python train.py --image_size=64 --fusion_encoder_kv_group_size=2 --adamw_lr_other_params=0.001
Rows from block 5 of the image encoder, named by matrix and row number. Each number is 500 + 50 x the weight over its row's rms, rounded and kept within 0 to 999. All counts start at 0. Numbers have three digits each. After the name is the row's rms in percent of the matrix's.
# pw1: token mixer expand (encoder.blocks.5.mixer.pw1.weight, 256x128), inputs 64-127
pw1.41 147:489451468492431362496447462494617486550579488544384473424471483499524491482488507450473564485464435547447504530563431408496492507528530506560512448458551538545547534523526509551468456452519491
pw1.42 078:406575566498573536482547484462485454448482542490518492501561489426515562502495526479472536504459513487559502476473557504491443495558469514475533523578377378446427461499469439500502482598494381
pw1.43 101:525505508507570445500476515506443396569505532404481443411403519508524525476594521475518573567586589517558550535528489550457515537518498484558552511445455547418476456352537490487524538524425516
pw1.44 052:482500486548611512403454481554481432501525530565484473578518446566538512511484457563461491467511447470498501438503500566496491547514486490539509417469460456563430558479511547525522492497577431
pw1.45 093:449518528514515497470484532356455554450407481518585488512612475498544469508487513466523594588532489501483498457453371467475543489489508556409471511601459565454587458478510515536451422413547550
pw1.46 094:457531560465553479425506607527533520557515501486384445494454485553476513516535501447526510557508336484470487490533500518442544458424504410423451538581503495473547451544507488531485455521454578
pw1.47 134:484537506544529486509422611461473519501480419476476477502553439533500497485481478551473511523446562554510521396507548467447532541571561438606446450536606467434516511576425551533596441540465486
pw1.48 145:466571519459403571529483496503539504384514559490470530455606591422400465500441519526577437483500517545531430548545483514490428563457482493552560562509551537441432545501466499525500368520455456
pw1.49 039:439518483467430499430459537525482432552585514604474548640511562546503557455420483536483539512417449500522554538506472489421426450493482561421474568545518533532467405529615536473489549493543510
pw1.50 114:530511439438406496503431368487475504497563530455595578488560396452453485503491498548522623434511499391540444490482528511540509505457579513581490500537483509480541473467480420477519497502449336
pw1.51 103:421554540619509447537586537418512523458513504523498554362553505626560514449516474472488418461428584427532437538468461545575528457587486582527546570537460464486434478458468464538499469494555488
pw1.52 109:490506461465459436526450509513581458497488474474549524611396430537514535535412595517502511509538454526455510493484524560500563535540428559480559499528454509474511524541466417597520406497470519
pw1.53 108:510516511517580496577512584472622498487557463601429498601551522454484550383448491494508519586560457478503467508482449396467419488589468464460439442486475494464509575526439569472475557485577437
pw1.54 107:474485499546494472623572582479545566529511478490448481464545414460483545450504476551472524495505441535520463505469543492568555530528500455604526560411418482386444529518499426507495495471552652
pw1.55 107:538549565530505505615527495455577512538466458537487517478409427561551570553421455487511441454507421504473503517440472499581567518516548418406448486430446483479427496542459462587507554507541446
pw1.56 042:538504557586492453494486548489522469453597545436475497524547548503444613466537457556524480498460418506507491528578472476501424562545377518588406501478461388480475589492444501488530483457480504
pw1.57 070:469521611499472497467450493551455419524460526559534457482457524477438529453652510525485378471466572566549410500563520462531448479472513493464563511571520514530495483497476508502472530482478463
pw1.58 116:487481504563498593523462438407506547496460502508454442453498478450461464467483391479507553502392429520509491483394370554452521594485498506573513489491407549481488402446518424562588532548470547
pw1.59 068:449424507469610585495581422521465538524592463485496521387524513496523503466517530455562551506512526539510512553502555516595404441466448445443581412520479495413485502499551426515549528544563442
pw1.60 135:445576520425564423440524430478510523594572557446489576567461541418513547509497487467514498486487514566546504512480577495518515470590394432450555371498465472526551451510449479445464553486563445
pw1.61 031:459545526634569560484439511531526514479547453503532486489524503493459554506593483500509506538447397539498548439473333484488533538512479487510493501539533463423497619463498534483450418527542540
pw1.62 153:452551461525467498435411479544524496644599506546512444507500516491413493530429516384530481460488451498482561430522536517512549496447559505478465428386453522462444506496492539484482504503516550
pw1.63 098:538601390491414522425535474526601471496537539588481578544538495530523527485480549535486486453486453542500562468515428452452522512527426474515570508512443498519499483500458492414614542481559476
pw1.64 056:497550532486481548529490505542589562522505507437508495586466418605522518486489415535574497378590445454507402507461517455487430414471434524512497432476551527480542439508496538564441478425482470
pw1.65 100:551539423564518460545551588512434446542450472493523471487553496433534603495535449456522526475505458391466567474466528455497544538432528448462521462578500494499531489523465481524475378489561469
pw1.66 108:511445506536526445591595556422425584545519463499471590401494431570547535437518562383492469517572475505519553575487505510497446559505463504505478568506554615510473536451428510498428522445551597
pw1.67 112:509532516510391441566442431475478560573501494454483510482488528487522420585470362585410534533470537560527578547457485449518532409569501539504517425465476498507482568517455454498484521537455508
pw1.68 132:418528472473530406489502503477537517478475348534445504410506484511527514423395479496398481488596513503506565468501446514480399488521485532547500476536539498417526439562574565472534435493589504
pw1.69 054:494480484521576483479464463477480440506420529499509620517466449480476576374456403466573499522541441495416483449535496514469479463484588468583439533457605513437617531518517450537554436500546445
pw1.70 042:457468520488556506590478491567547559497480573400394580623472531608513592515473560508512530522617520435392522488524423538604585550420535451478485508494549502478490497586453527476480507516490504
pw1.71 107:439475436418493469446451495536509483593452446424505457470505520427442488481469492439501598568422412396572474544527502526450523562482536513480533540584533502496510536441506444439500509497597450
pw1.72 081:454603445470486539482589560495535429483352425501588523540490512450592449485542471491511553539561562469572567417418515492386564497436511543492481510520557523452426502579465469448507456476427549
pw1.73 043:539551503469431423583502485473549529506441506519418418541454375514547558528524547573484483461501541602518544479479496467453510509511529508420554544532503476542535458529386419502556472453403503
pw1.74 114:482503550510526407503456575467544426554557458406540540599481539423555475523501436437456580542494427505527505526516620574439557453567571489512527439453422582536479502483409539454520553518541487
pw1.75 121:597580470511474542533510449460484499513455567456545490548535545496447544558445440550444546419425453497584439451517536540445480450483511467492480518517360536468462503527497547554439492484483499
pw1.76 094:440520463480424520516506497554515465478423439539480400499463451504570462559562497465498433575543487528575402567483458478419500433464465476437497457492561508569465538576473568417496486512461390
pw1.77 109:485506496566435561420599482580454413536589481576493574497448529545547494472570462357452564482490464449541530542442532364438469548488574505433488601520435511565627512493477543497425474574531424
pw1.78 035:509492514473528596553535494527517484491480544474470494516527563506589549466453601504557560527519425525558540546456493508545427542537540570445529447519428410465463463510384533541456497593594325
pw1.79 070:453488508586559447485508495469476408423580523524600561379505520662445522436488559523526474575538473464475536562563465530498614518524512551469452455545469554432579565414399492506456503515505429
pw1.80 108:472530459490417550422582559448552458466453463528514497592612520577480475491523497438468417464424458520512500528531517502486467499576524484485538420487465569542582425440538485444511424514536483
pw1.81 054:546521455609464471505495532475481402567473429551460563532566439563475551473508475445601472445520511532488533458481494466448478499509435455505516514589589406516496423451494574501468600520503578
pw1.82 133:469530515530550591458539442389489558500453431474520535448438472471511447467509372442602467511525558524489413522532562473524413517387581552431568485442582509500480508560519569469496623517522469
pw1.83 052:479508553463544498479491573580462454453494514414468521481470454468532535435537399547447602470547524577442497522528491504530497465565485480397412540538560430510479471510480444590539517436516542
pw1.84 069:475436418459468526531476543515512456402443477497595527468491570490529492558465519519487460523504494575466503497518563481541548500517458534525447522481414448463545509509447503569424459524523583
pw1.85 155:509400535550570426545459573497623447543524532510400454482511505496428507446501431528483431563521462422551566474469505476462449495527517559513580575463538472455503486575482626451494473508524427
pw1.86 083:472524480438519491457468502495433505516536530484538509532529534458509581535532420444441521500494503506565514528491580490406582433516604522472422418479431608423630503528533514476534513458530532
pw1.87 083:508494540529520545550508475512517486494530485452526434511570503490555488479488369492473497543565533487474491440448422480606534514492522427575495525508492617495435482386534504542480512540530541
pw1.88 132:445585407462457511487472478528506474510581479441532474493591510440495526507572471544403534531483460546454442517514479516543582495432505551512540605597534465506483462510398486563548568500472486
pw1.89 032:556544518487492479426371507496467434497567548576461607447506406437431467494528508546545542554486589572414488454527508546506449508439519462524547442484557579414538455596558424512497479446476450
pw1.90 149:504593513568544424574412517481551524444585462592388514508569487523489480435520516488409456437490471476539484608475446602473504506489526427543463488534537485422494508437497569485499460470517478
pw1.91 099:473437442523565501575475476494485507525552528476569500568471450484485394487502516513403467532585473507497485516519529458567515568684568543530553470466503503533608475447519485511550477508483429
pw1.92 107:477557430479516537483354477473482542436573427450507545529553552487497417610451480510494539440532387451605483494532545485470518510561442512536461378562466502567467518566491488473518521500512471
pw1.93 046:558621502511398492514500466507445606467514457545550550548518489463502554540495550557534538440502512495500529525403490465528422422393491587435491442456449523506402507391608572472422492514514530
pw1.94 119:510517454465476456632396590425521414541543505539554497522522483537586548455550473514404497458477554417506498505402501479553432424441473558499468468536514431509416591550533426477648473541532501
pw1.95 043:519489411490401568536457491447517412503452486492471456524584435588545525437537447495513494445504535584566543484505582438548448479538465478490430574429474551528546454485480636482477543429502535
pw1.96 085:543491576573469467551553578490503443413562537446495466515484591500539540441534389528500543556479535485520444472434400531464451507467482601446424495486500534483613580531517460555443481513516608
pw1.97 126:469478460556489474490571502592482494504451497526476486463481530471472480543478463439469558497652562356465564418628501536511474394465476509462528487452503503496437533508598438465452485610577464
pw1.98 075:464526507480442528557480576483515467477470545550468505542588521535557376393547500535510450487514502522545532486558470561394520543526467551617511456573522408496528490565588481629400514432573496
pw1.99 141:507490572389558562513486477443457520472390557470573462485544499637514441363532544397417526479498448469504577569535432536482500539447529454457475500524539474457440511479492570433534522413497490
pw1.100 056:418531420494560506458500547443449317603579499520536516526454500532526568479526389524495543557544465560594572496553587562486552506480461514500510450522514452490440506492467568511414483571520476
pw1.101 093:575480564540563480440520457513618582533515472470485463460431449558602553514520484493556468442552498508489517516480468552414559527550423509456430449419536513438544534477522536572482430586478470
pw1.102 138:496403486483511432480462523485535404512463506546523551578468546518440504503526522487563554479437518610524573530440441405507595490524499498522572457437533500487446601450542475507434549622448475
pw1.103 089:490472519497520502576521539435523525549504553568548523435483551501481447502447472461489495483464474519470452535524474484529521522553552516474567424558451540578527506505542519413454427480584542
pw1.104 046:554629521514472462503516483462480511452476447461407407525504483524427458573439566461453467573519418565613529513582525528453479454513517500477476516473461448558406487575496527516523462470518535
pw1.105 125:481524481539467509528529577440476593521534437494490510432490576577405483581521595528460429505459461482563528461567519514446502452487497473556514510550527522470543521590492487526526445516417520
pw1.106 078:532485573541533645513545560484497520539520478471485517541498543494468515504545460465494500462402523423453485427525453504459506491414532481588589460459447487521591404471484486473405515540527481
pw1.107 116:538565530506500550494515517474390506533569532497527560453482513565449502549447535533501509452506463500462525431524469477490496481492462465544437482541479591471488508458508626584408490624555564
pw1.108 035:517584520469487459520460606475466463560652419525493454524465433493495533428448441496489464520441447494391579576581557470582532567503545530447414460461504538482489493513606552502513478438502566
pw1.109 084:422461514465501497472423501571532488428479575517546530408443429407442554493464560538448466477414510484486492393537537558532487486510487525512546503460472478568479479386557518509580483493426493
pw1.110 107:457493574442529509570549422540508500462532587404531557497527527439539519490522418502439455444530541523544474509498521580486507457448554502580524575479439511483462456520525514502487421489503500
pw1.111 071:503482458477523498534489645529519489541515502538491513541558502521502456486457515515508538401536390496487509490516452482395427523414478492578540401447545517552584397456445496503554467465448499
pw1.112 101:471639480529520545510383540577475477500492486471558449415549483564483516390418553482533427555499487545460576452505422440493515509539400414586527483553481408468446550470432607502552569506492508
pw1.113 130:483532517495457487549525524469469414514536507484492527582530430572501515482538439468438535516529439567524511522482446503507573556367469568491421485477582505471495524487568532474502506578520392
pw1.114 099:422464534567571451547437494498520503577504573521503505487492518553453558515447495550443600516500404502475492429423534442626542454400564503490547359522469497541532430406578538539485490494510386
pw1.115 024:496548477577416493447509512494488525486518541576543461422466454463508482463569604503559460468480437498426528585515503556408502523465438498499551480552507454493514541464509514585549465420510516
pw1.116 112:429544499497454450441440507578571474494452469629395487458482530451553530469592501456505412486439551536547421495490565543481466454502504425561582497578498407447498518496491501481431489466525526
pw1.117 140:516404518468590458453495493425439512495556514517541519432452420549511505556463519455478497470491494516479442585508574571418475531580483446434551482446579498454498484544426525523582543577551615
pw1.118 053:565579462473418458504501520459421534529428431515523547464480553516537557495541471513565466478383544490555561471616470515528450607546530530440406452412491480487471485555528459403422518623534513
pw1.119 124:532475491499574458476540604528544616493489556468463492509520523443459467454537468531585496448520423535399549525538474538545517436453567468487493432421521419631548496442488571446552575544469381
pw1.120 137:457466419483592459600476546572545442466541576523536557420458572488511506456504468482487568475420503421449495487485415462543488491514532454368442499471461437462497492491510491519507602452536454
pw1.121 038:542499520543557566443486582445452493566519507524491597404457489482514471443514491485588486496457420415495557530482460617511495586556488402506545411378422536502569481561438519481496534462504516
pw1.122 079:516488480537585486548516406469528469506484521478511505510572443583457558456464522506423452504524529537526588465524402535442551511499436492537450562420438486510556411398468452560531536536543413
pw1.123 145:542452524477543483553448595524503466515509469423512495450553643510434465523577464484564532468438492536526521445512460509503423525463498559559527516480513516541517424513494554511560411476576451
pw1.124 124:596636433474479420389569627469521558410534553524480497450530534452461575543411515497573406609476492395547551577437580499398487539458526497546544479559481436489511515500487479509472445479482477
pw1.125 081:459542560519495403486468508328516488482530462493502438433476504483494421458473507508518583535387553498546508498483503538526523560433509479523559501492521535487433526426511384537528569412461384
pw1.126 065:435490498479477535607533541535475494447505585526509524500512532486495472417485574528460477570471595524440408424508441545495554500499491502521557507459530521495505470529453438551494428479516481
pw1.127 097:509453564413446542447420417513478498468512519579467479524503472431572589408467467441497497555454580518521527508448503446498487505549504525463461460618536574515529490522539562471579563447648460
pw1.128 130:495536465488443483501418485516595575502492557477578539470572496539478478384559425499474479511539492446522588572538448389481480479462582451447564506513494530369475461538478540548531453549471496
pw1.129 022:540487429479424547442458547554615598469387554425568453489512485554557574456501519502517532404461515466453522510402528469485557490454486490521545488439463530514447537539517517420523549507503537
pw1.130 139:476546495592546500637503408500501461501514533468539558551484495476465524534558509498544474528421517435437492492482499530457532523412574479551520575486493506518540579438452477547488554478493492
pw1.131 127:491555576417508409462487481427557553455589589525458483630422613390485471420566491498472486440528522513484486479558462487515523486460537485525529520405483402482498529553552532537526483505558390
pw1.132 029:483581484490507475441446507509502496479468532449424455578458541538508493572474437508442498434442578490513492455479501542415494539416552447471494507526507468488514510592455501533500489491451561
pw1.133 141:541551490510458543517537557445494487475531465601423496449508504473455526535495566527482509499516441475408621497520572506536455508414575333507540486528468515413468477487559504554524595560409576
pw1.134 118:528433560562480464467567488376482526417506472426547536461403492554533442597545480557440558462470542549554631443463412572469487506582520507489483512499496533578420420439483488431501480556610513
pw1.135 093:431487571530537460541513468451561547521492473459532537581481463546397451473498445563479527445492588500501640478505437507553552471496426544444537449527499445510482469472503561530505582568507514
pw1.136 132:484595407499491477515533501514486442484495493532512492471457542454521509460596465423496506407549506566437551558490430444524578549420485455460569468446539544505518519449494582442534415557461456
pw1.137 075:487499568574505475527470589444456523487513554553558531427552463530391450567479550539445514504452439507503511499554499568467529502418572490552473470377504413484479512591510531461494636516505496
pw1.138 094:464488541491399403513559488447426540517535492577503478475474467426506497483499545493440612437530511430512544545490541482507564550521519516485486408596544540503477453507468544518545507644496597
pw1.139 113:483457467470595447495467507418529528435478494557545557487561524422470521439591512499517533497397520559499494471467468549526465461519441524486520482489487475420563363511643550493485549505457571
pw1.140 053:546500578523516552535590510495455389469453583444443578539493573483600506501527450453534379572479543573491409483574506433457469516460501506457499395432515447507533394478537558523554503482400611
pw1.141 039:549599577513432489421511516459421426550490535481485494440498513592522549463474452502539540475398497534527471544527511509532413493557490609434487436398507511455567452466482520452513551582509498
pw1.142 105:471450424450504517514493565450468490483602468530497481501478403520532477454529555544475514432435522552508462500484558533584464510574534559502559378442471529445490584606554473536429503471516394
pw1.143 060:536518499509462480530428513447571423526444562518529466432482569520451422537488456464399450467544611483481481439515495587463438491452498560439543485518481433447554535396489508608497533609453553
pw1.144 146:361620540529490463526546527507569506541514618483482503544513461395543462342538452477543478529549474484488572551550462405520490485555582498504556498439426485539463548458417475503475478515600520
pw1.145 103:466556625497476582499506480528503496523476528540508534480405474418423458523606473498486545561514355504564476454532402519500535474509455452603466571465498439429501448398522534468534439560543490
pw1.146 111:440555465531477492494550512497564525506472575532412543561551508501541422492565532486465483517483505481516474458497574435545425523523579481463435498525517556506452390502466595493388507529516562
pw1.147 052:568467534525562490548491565506473437532498499510553579476580500428530549453408576524506475417473389555506508468477541466435469500394465530605425437528586481494421509475441615536531458504507480
pw1.148 041:525465457483481586541502399470535527597459430530441532509472504467419439508518556424423475497602508484581528511515502469487434490513479507566559563526482542424536477466459503483504452627486491
pw1.149 122:509472577518532402466578496421594472527495547536416537521564479559430474525559542542499483425416519607361534525508519550488472414423365445446569498496508547532555464543406500466503488570498477
pw1.150 118:445486577474503484428575474389456379574524529473509396520492442534568470503601519611460547514487476492509533459525532516484475552570533500543470531446564556472444467556506511484508442473476598
pw1.151 151:476459496479517589458603501565538424544496437634526539543448491580499475480514477501475502458491554557533497543528502545442517460471529416542551426571457480527474527490548546595472568524471520
pw1.152 122:444580470474449520554483536438468546459456486452538469422507478513555421527467481514435488487470487501559494476514485550510526458424489491486484551544508590439516536504559515611508559500493431
pw1.153 099:466515515398512561538575476562531449536596588559482468427520513494483559454503560516522549492517494523430524514516385534554534493538496483507482515541555510411512468504560468404483511594447435
pw1.154 137:511467390444496510493491532499624534463538547565539520516519527563530555512538493614457485452486565499413413479464484466413549587479578559515542578444410485411448511413495560479539515522565467
pw1.155 149:501504517453503512576529404564461561504546455524554450464472461534521595411506552435570559445525428552471455404510551509523507509514542560510423518536519493468489543547506457545528470525477519
pw1.156 025:453502527533480491525527490486519471513424464602536455549508495472468524488534464506482504492429440462465604430539453502534518443611481463410468542565535454434520426479485518453543428606557470
pw1.157 024:501454447414486529448524491471485423514558544464484469588427537498548501530445512544494469483506509437574495536458483480511521496379527527548537536506453510515506456392475584401508515466447589
pw1.158 083:490592496495474481555512566442558483567571476438517437628549538538502528443593496485549540492555494522490480592519479480508489539445558583452457482441574506513481445525572499494392497449607466
pw1.159 042:473479545475432408495507548606484449551500463661550469515499521568443473543491542589476536475571474519543551433518462480511478440512539526467569444478445447457549466562496496383621497463493432
pw1.160 135:539406532553500549497422579509560532470451558509439426428600499545481452574517564546391476552441494499538616580513447575431513472496422496522599488486494433491541499461527526394465576455513536
pw1.161 112:609449459438530444452546544524502575438464520449477447563497534559528450496473497551449601443575451408578590492551469507439540561544600531443453573543485551485471513442524494477490391517550516
pw1.162 082:520488561535453448585543527415480448579559468509570558576605412478575464561531413507493403556484500465509497503496550498590448533518499426483422441490458558518552524508494551504442579491570442
pw1.163 097:520558486516427500527531483522541455430506502436483570505558454437561471395562545507570457523581549506440574475452448571405422454568507406484475490444450502516551562493546507590500519523465523
pw1.164 132:547511408529493589538446524507535500577453551470555478559534494493527484521446516569522569384440576468514493482560483435484536562423474583440477520482496537453571513517524431478528505506578506
pw1.165 082:438528518512492509620462536493462456479321513487580496534540597451457511503535502451457470514509513553411486538494547389545538416562439522493563464492488525458489574526561495564469530472490478
pw1.166 134:453451518567469464540532528449503568525587598494571437474558512534450475521453542477486484458470538511530561537470446419533452454515492506577525495504483538521505529463491476507488572509598565
pw1.167 164:524440597385525433510405569525493443526496473474523486464476557476377539470547502598537554439486560489524525517555471495417558497433455529506549425500506450563471438433480580530562521544572481
pw1.168 090:427576507419525420452484513546511450498446456404469452461456524430483528495592571499450543510524432504592551526569458568520521382632554468443454516476504498530455566588507475504517513505499430
pw1.169 096:431602422453519549558543501442521433566553521553435513477499510511492466505437512513496544513428633525436456518502571522491494435549572600448475487444495514536485470532583500449446412545538461
pw1.170 102:419530527526554401487534518547552530490486485493477449618488443491579496479507616626533613385537521482494523417431557590407464484450494508491495486462534454452552524442582529552566520531464545
pw1.171 064:555449458540573556689436462513593511504522495505435549470513524525503526497473491503509538400566594436428490494507391504575492448481436556518525499474492512622483505463504495534502471513500493
pw1.172 089:529481479518455458407427505513554580470532510478520485519635474512510586509442509458442466532559555507474429532492484439467370507427560468579480429572537522428512540547469490386614477496507573
pw1.173 152:602606550511493585580451512529569474490395500389430547468562496599434509473501461444539497483523534568499547572427459460492537536519496544613468520504500561479492428509460488447448464538482392
pw1.174 138:457507480491391458497624406415523470577491373523469471501430570531472512472484573467533463577498443509458511574495497445524476501537496470513516488415476569478518432517506492472512446502554525
pw1.175 115:518430439565446482491504610466453533578528472510536443515511481521548440475431519550480453542541462507626535534455461598543497585493429435521466456500477428468456518517506478480487469478531503
pw1.176 109:533592506414530440462428563532404469479471509438557519499406516493502609497439514508497431518484444528664428485502492460458446605481526479480545498549415584449572596554562519525471454527510491
pw1.177 042:513488586537505471523573537488499565483517479506575541489468465463573386462544500526555445496412478544541600482514481593481504482450374449482536483467492460498481553398456424515414492504542562
pw1.178 147:507478485497466519558463560491595498534577493471438518475500533444539465497441489383549558585541436510517566488513492419489473537435516471492581535461512553477617486550482458484469432514534432
pw1.179 049:413498516455469402487477438516417511401447489555489535489538486562512537472484595455536581511457494523545501495499505446515464440428502498468515528447508469484559592460457480375492430508480643
pw1.180 111:551452504465623422517468530461506458464551512498529487537488407480481487456553557526526476651528558497409581580552488442466517528502454461479480569508544449574520461497506476573510523439548563
pw1.181 047:535483516530532528534573495488460427448578507467421485545585459481501536523473542509482523443477356435478557590527493505494545514508483412615554546485503448402572470413538464473593506481568446
pw1.182 051:429487492481439449534452491558547521475499504505537526529463382577548477542487466491392376584555452499471446522441431516493449384539545477434452468560513505563589504504530565496576499459475469
pw1.183 103:417502438501489376506502413419545478492573499512489611462536520565526513510526531484535450422479510475598473505538513442517515541505454527560394578434524405455544498482548537530512504496431492
pw1.184 054:461514439592452494536618532495514457456493571421483481437547581573425539485588562467415528437558503514543470595504535448426530496473508472548547466382466492525512520500448464539521543452525405
pw1.185 118:443573498505437472510561432539516459512530575438544447503531491454566440477498504456433521440509503487510490504534427344519466479550517451516489604496564560535539422470515514472442592547549470
pw1.186 139:452551452413468523532417557509560439544469520487488556606435469467474472450534474502551520498522532532463542537534509437513447617528383541541393430499520395585459505500481428517633544454439468
pw1.187 152:521552513486655459478460544482473500496544589489566539533511463468484509460498461479474421476548472552548547453567424595549426444652514530547506480458397369499553461488559511499516503490553502
pw1.188 133:621525558484525425491467512518482507460541540454527494483583372459513459509557437573483442518486497527481590446543471557531468580441473526453611542536569561487531486518447472438498500562503476
pw1.189 043:493582602481495497426516419551480443520602470519425487475536591529466527476448500512546611573519428509465555462510499526556376526484424515445561516567430471487549569479449583458508502533440515
pw1.190 105:504560531473557538471412491445552378481559481580572467491469467442502509514446571476529514536413553593501513448438506491476443575525629553430452490408477577508461538443584473519556559559490587
pw1.191 079:526518471547566573551455478430602528567495512432412403470475494559537516463501533447432548423500441454414521501526515481479555543545536508431462475445455390569494413500531531578418508469498480
pw1.192 073:391466454503569572501476420500528493529520491533505537540513463491537522522472448462489514424423432522494507525520462501494410504567509528549522502509580445460477556471555580533452458560505484
pw1.193 114:433501539346478549567538437435533500518587517529538530352514495465608520478628524437523461469498531568452529500502563531535430436465515492580407512403451525379633525541440507542524516500488477
pw1.194 105:456535536445535432560490540460465452562455514492503559464439545391536467534511475364430584589523534504432430467456482489507497533402605518593513582498469429499446528496442496541517569546389557
pw1.195 064:459488520518490546495548416553485462491479526486589589552462514477533540470494525456506553395460421501490561482530477478466559559562417439547479487525628475473506445469409541570452485618597509
pw1.196 036:517465543473404558599490507539537547505433483479434436487501444375539494491483541436506508599530519334501434539460538543510521524549491517394565420584622459518516459521567493527617436529534572
pw1.197 136:449531454459408481517560513561563488520552565410470574525478553484474439451489497601525459484494538504428516550543530533433450543480539550568464483581551488541474557549499520476547525602517493
pw1.198 107:435510518503444437560540526577550437519557524544519540592504556566520474455558541471500529545558484481467473420488426575532505480413452424564446597465464484496615520515460476489470515548427487
pw1.199 108:532577439502556431602512544439475489447512538464511467511480548451416405470493511518529396574498447548483525499452535461610522598476527528463449458432524490435501523501490513530524583418471516
pw1.200 050:511496630540457511462530564469436482570495443517470502512595445513550520458444497550503523491455426551575536516421508550501483576543442471463493485585601469441428469513591530530575432459532532
pw1.201 058:440505466547394500495568574429493541419549557574520608535467506558432470526412502521543431499587524439484501492500487503488432492539550606474530509498552459515536401504475475449437470422510522
pw1.202 095:546471487522475525416454390410433504448434430538436504512512528614389515490407495423463482548490522415449548487475585510443527571497519524502459575511518500458554480439437561486548473536538534
pw1.203 131:611498442510476429557462570529577510440496447501463520451436442392533518588539405472533511477564404483569488468569481505492513563401523508466393539486425510475482457520543509483551449553636464
pw1.204 100:466503479473510508496552515485459520430509548525583456531530411589513478397520478531517428508444463552524425569488565537490461526513547437490555400456565569403445404490495485510467414442448484
pw1.205 158:574503570543553555527488524471537532458521552443439421546591476474483462403476575459449535508563496526536510414514508615414533497481512553426482519577521455521510396438529453451498462591529506
pw1.206 108:518520401496479478523424536467462511482444491455499427591554515447507518503542483474553568519362609582466538504587435603533456555439480455447467534568467441486411619462504557475444534487501423
pw1.207 035:590570512492466575564559451511560524366526472513421493522458468469560507395497422489566476554479521459558533431479536488438539591539619537565457543544579503465502443523557469441441555547611553
pw1.208 093:479529488520481582427504521579574551455534522504438488543445491511454586500476474610481476510536472520509488535457454449532469502573482439426484615421473560433520526534509488501511468451527489
pw1.209 024:543563505496494609570538391481469517419408506482471419520539525485450486485472443505418462482563515517498444409482499422493536554492565511533515505485492587500420491485423464538498595470567563
pw1.210 085:388518430459488550496482507559534463536410517373481450564490439500540631535548553495421495550445513513496473542439467511473578526475502452584519471514470618524447497482472580485417500510546481
pw1.211 093:479474548532449512494457525543467470493471511576542531444522522487459436543548464540571502594497489476510495430534449394414422512485439497512414560579470566493535468505537489540551407431534608
pw1.212 090:491468557566472537574529462565562454384441553422505539526490496498538418425519567524441570529522521398572526570467492449527472520418516435511528584469520552524486479478479460562452510511494553
pw1.213 123:432584540599453514475433429465532554542522542504512438477558507571554459436519482463468430482560522532573443532487470489477486470517498559475482419466537483490529444587445582476564486480493564
pw1.214 086:560452460478475541475462438452511630464551564492462528483393437497526509493389483473519513455486548502435542521444528400425511514528549477492523474482457625483616595503537546390522485433511451
pw1.215 116:557526589491531478526526474378470460486407547443505447434513519570466484580562499504502428421582520475532510478550533517536421431368512570477468518445482587505514431571499583512576487462464371
pw1.216 071:419537510462520520562445498467437430475483629526478528481472526434492528505459500480359485480566530544536468411515491588602504457452460478489529573568541450463516428551389482431525559532576496
pw1.217 072:442483484472524553466468449578442527535503464533440508543526465553507590456555487540520491444451618531493480522459507552475395535441516490486524546484590474538529472439536487504489439467424580
pw1.218 077:538553533505503403409546494449547541527556502498559483479560485499501555441531597500536491560474467570560499493507502481497623466416443510491556484451497432443597543504529468549519491483451421
pw1.219 076:368499558573489488492508513597484544558526490553443395457498487469511551479456502503531463471513505542432519537518545512469602509541504596477510575604499545411522481412530414486448559498594453
pw1.220 108:577413473434464451583550507507402494468515523567535538435528514585486506514521479608428459560478472544460508415463508415461522484465540557510492489454376474511546617505481484528600464530521506
pw1.221 095:459469461419520509542484538538492504590430495435415552544409559570391499513445565516428600502531429503503489517474474514602565499528543507428551560480484369498400510511549515507483550520439428
pw1.222 118:417501520566441554507512514508498544499504576499490518454529496497581528500439505453474548495442406520474473572573454475458471487454523540574431343537531465584603482519526418491530538562484525
pw1.223 115:479534434422475474466502477564463512536464491490521518555572566555561600443449512506563421478572514574558559458536540536462523481541522515481474501543383525455460503550424531471505457574480484
pw1.224 097:428524468543589537457572345591551459571465484514502451512490527515458552513483545482579545453459450444431546492565424460534561540533418527609610430464496446574574478455481412520427529539459446
pw1.225 044:478494529558483530550498475507491523469491384560498436427487553374418562480445471502510570380554574520477498560502509464526531531482469594612474473466437596562519529551450460574413527565507524
pw1.226 094:448506604474503456409517538517481506443582509577486540495497402479481554441437552520454478414477511532514471513509403438454494477478509472478473510435419523585512468544535557458481533455523558
pw1.227 100:556485397568590445448559479531493484506425511490526372482535570458531512463466486590446565535492448463511625526537479508489473502526432477473480549492517508524541457595473491494616477488569440
pw1.228 038:593436435485441517470445471543480460530471473470421538467474496477523630485554462562539454400493519603469443497532474490519548559505532507405451583501442553607459515509604486553431566488524605
pw1.229 101:580491551473439496600470399480512525477441468443462471512485519531448590476488517482464523480557576573493534489498538452479405417502505521434461480442495569621482437488477434493600504616559510
pw1.230 094:495521572431554536511554507508566522449555576511486559413431551550420452526440578443447455459471434433497548414507436481500415534607466509592511476433457513465532502537586492476479482494522461
pw1.231 076:496558546493449528506508443486460415566594450460451590420504441512533483505504529363520545501487495507502532585503473535544523546456479463436487589456608488470451505440573597550513562455502497
pw1.232 053:563546481518412500552491563572547410680464446465477549409543402483502442428503473562481533533523481415594499451477549470542556506576424469530545528461497468406485537481561532469500507482464545
pw1.233 092:399527438454493531465476510434525513456553528438522559467522560494488519555547456554460477494507569503568546517544488510408502519566298480505529538471500449398477539570547504605510473515506450
pw1.234 058:542482539482441471489475456475531465584515462573452512449487495494551537416442477499469510467500513492512497464493484577465529455462518405566517409497552536506566441465450489537540590500560479
pw1.235 107:546494538514527488469583432467432468479549531555517575492502492425483386537456460537530501455573449504483575510428461398540391585515592512479474481505408501503523446565490561539376497510535487
pw1.236 037:471551522597585508564469530514579525430470520520557480507541407393532486518411557459463519483488439472523482536447481384498403494577520465480560453541514466432426508571470565470461523513528488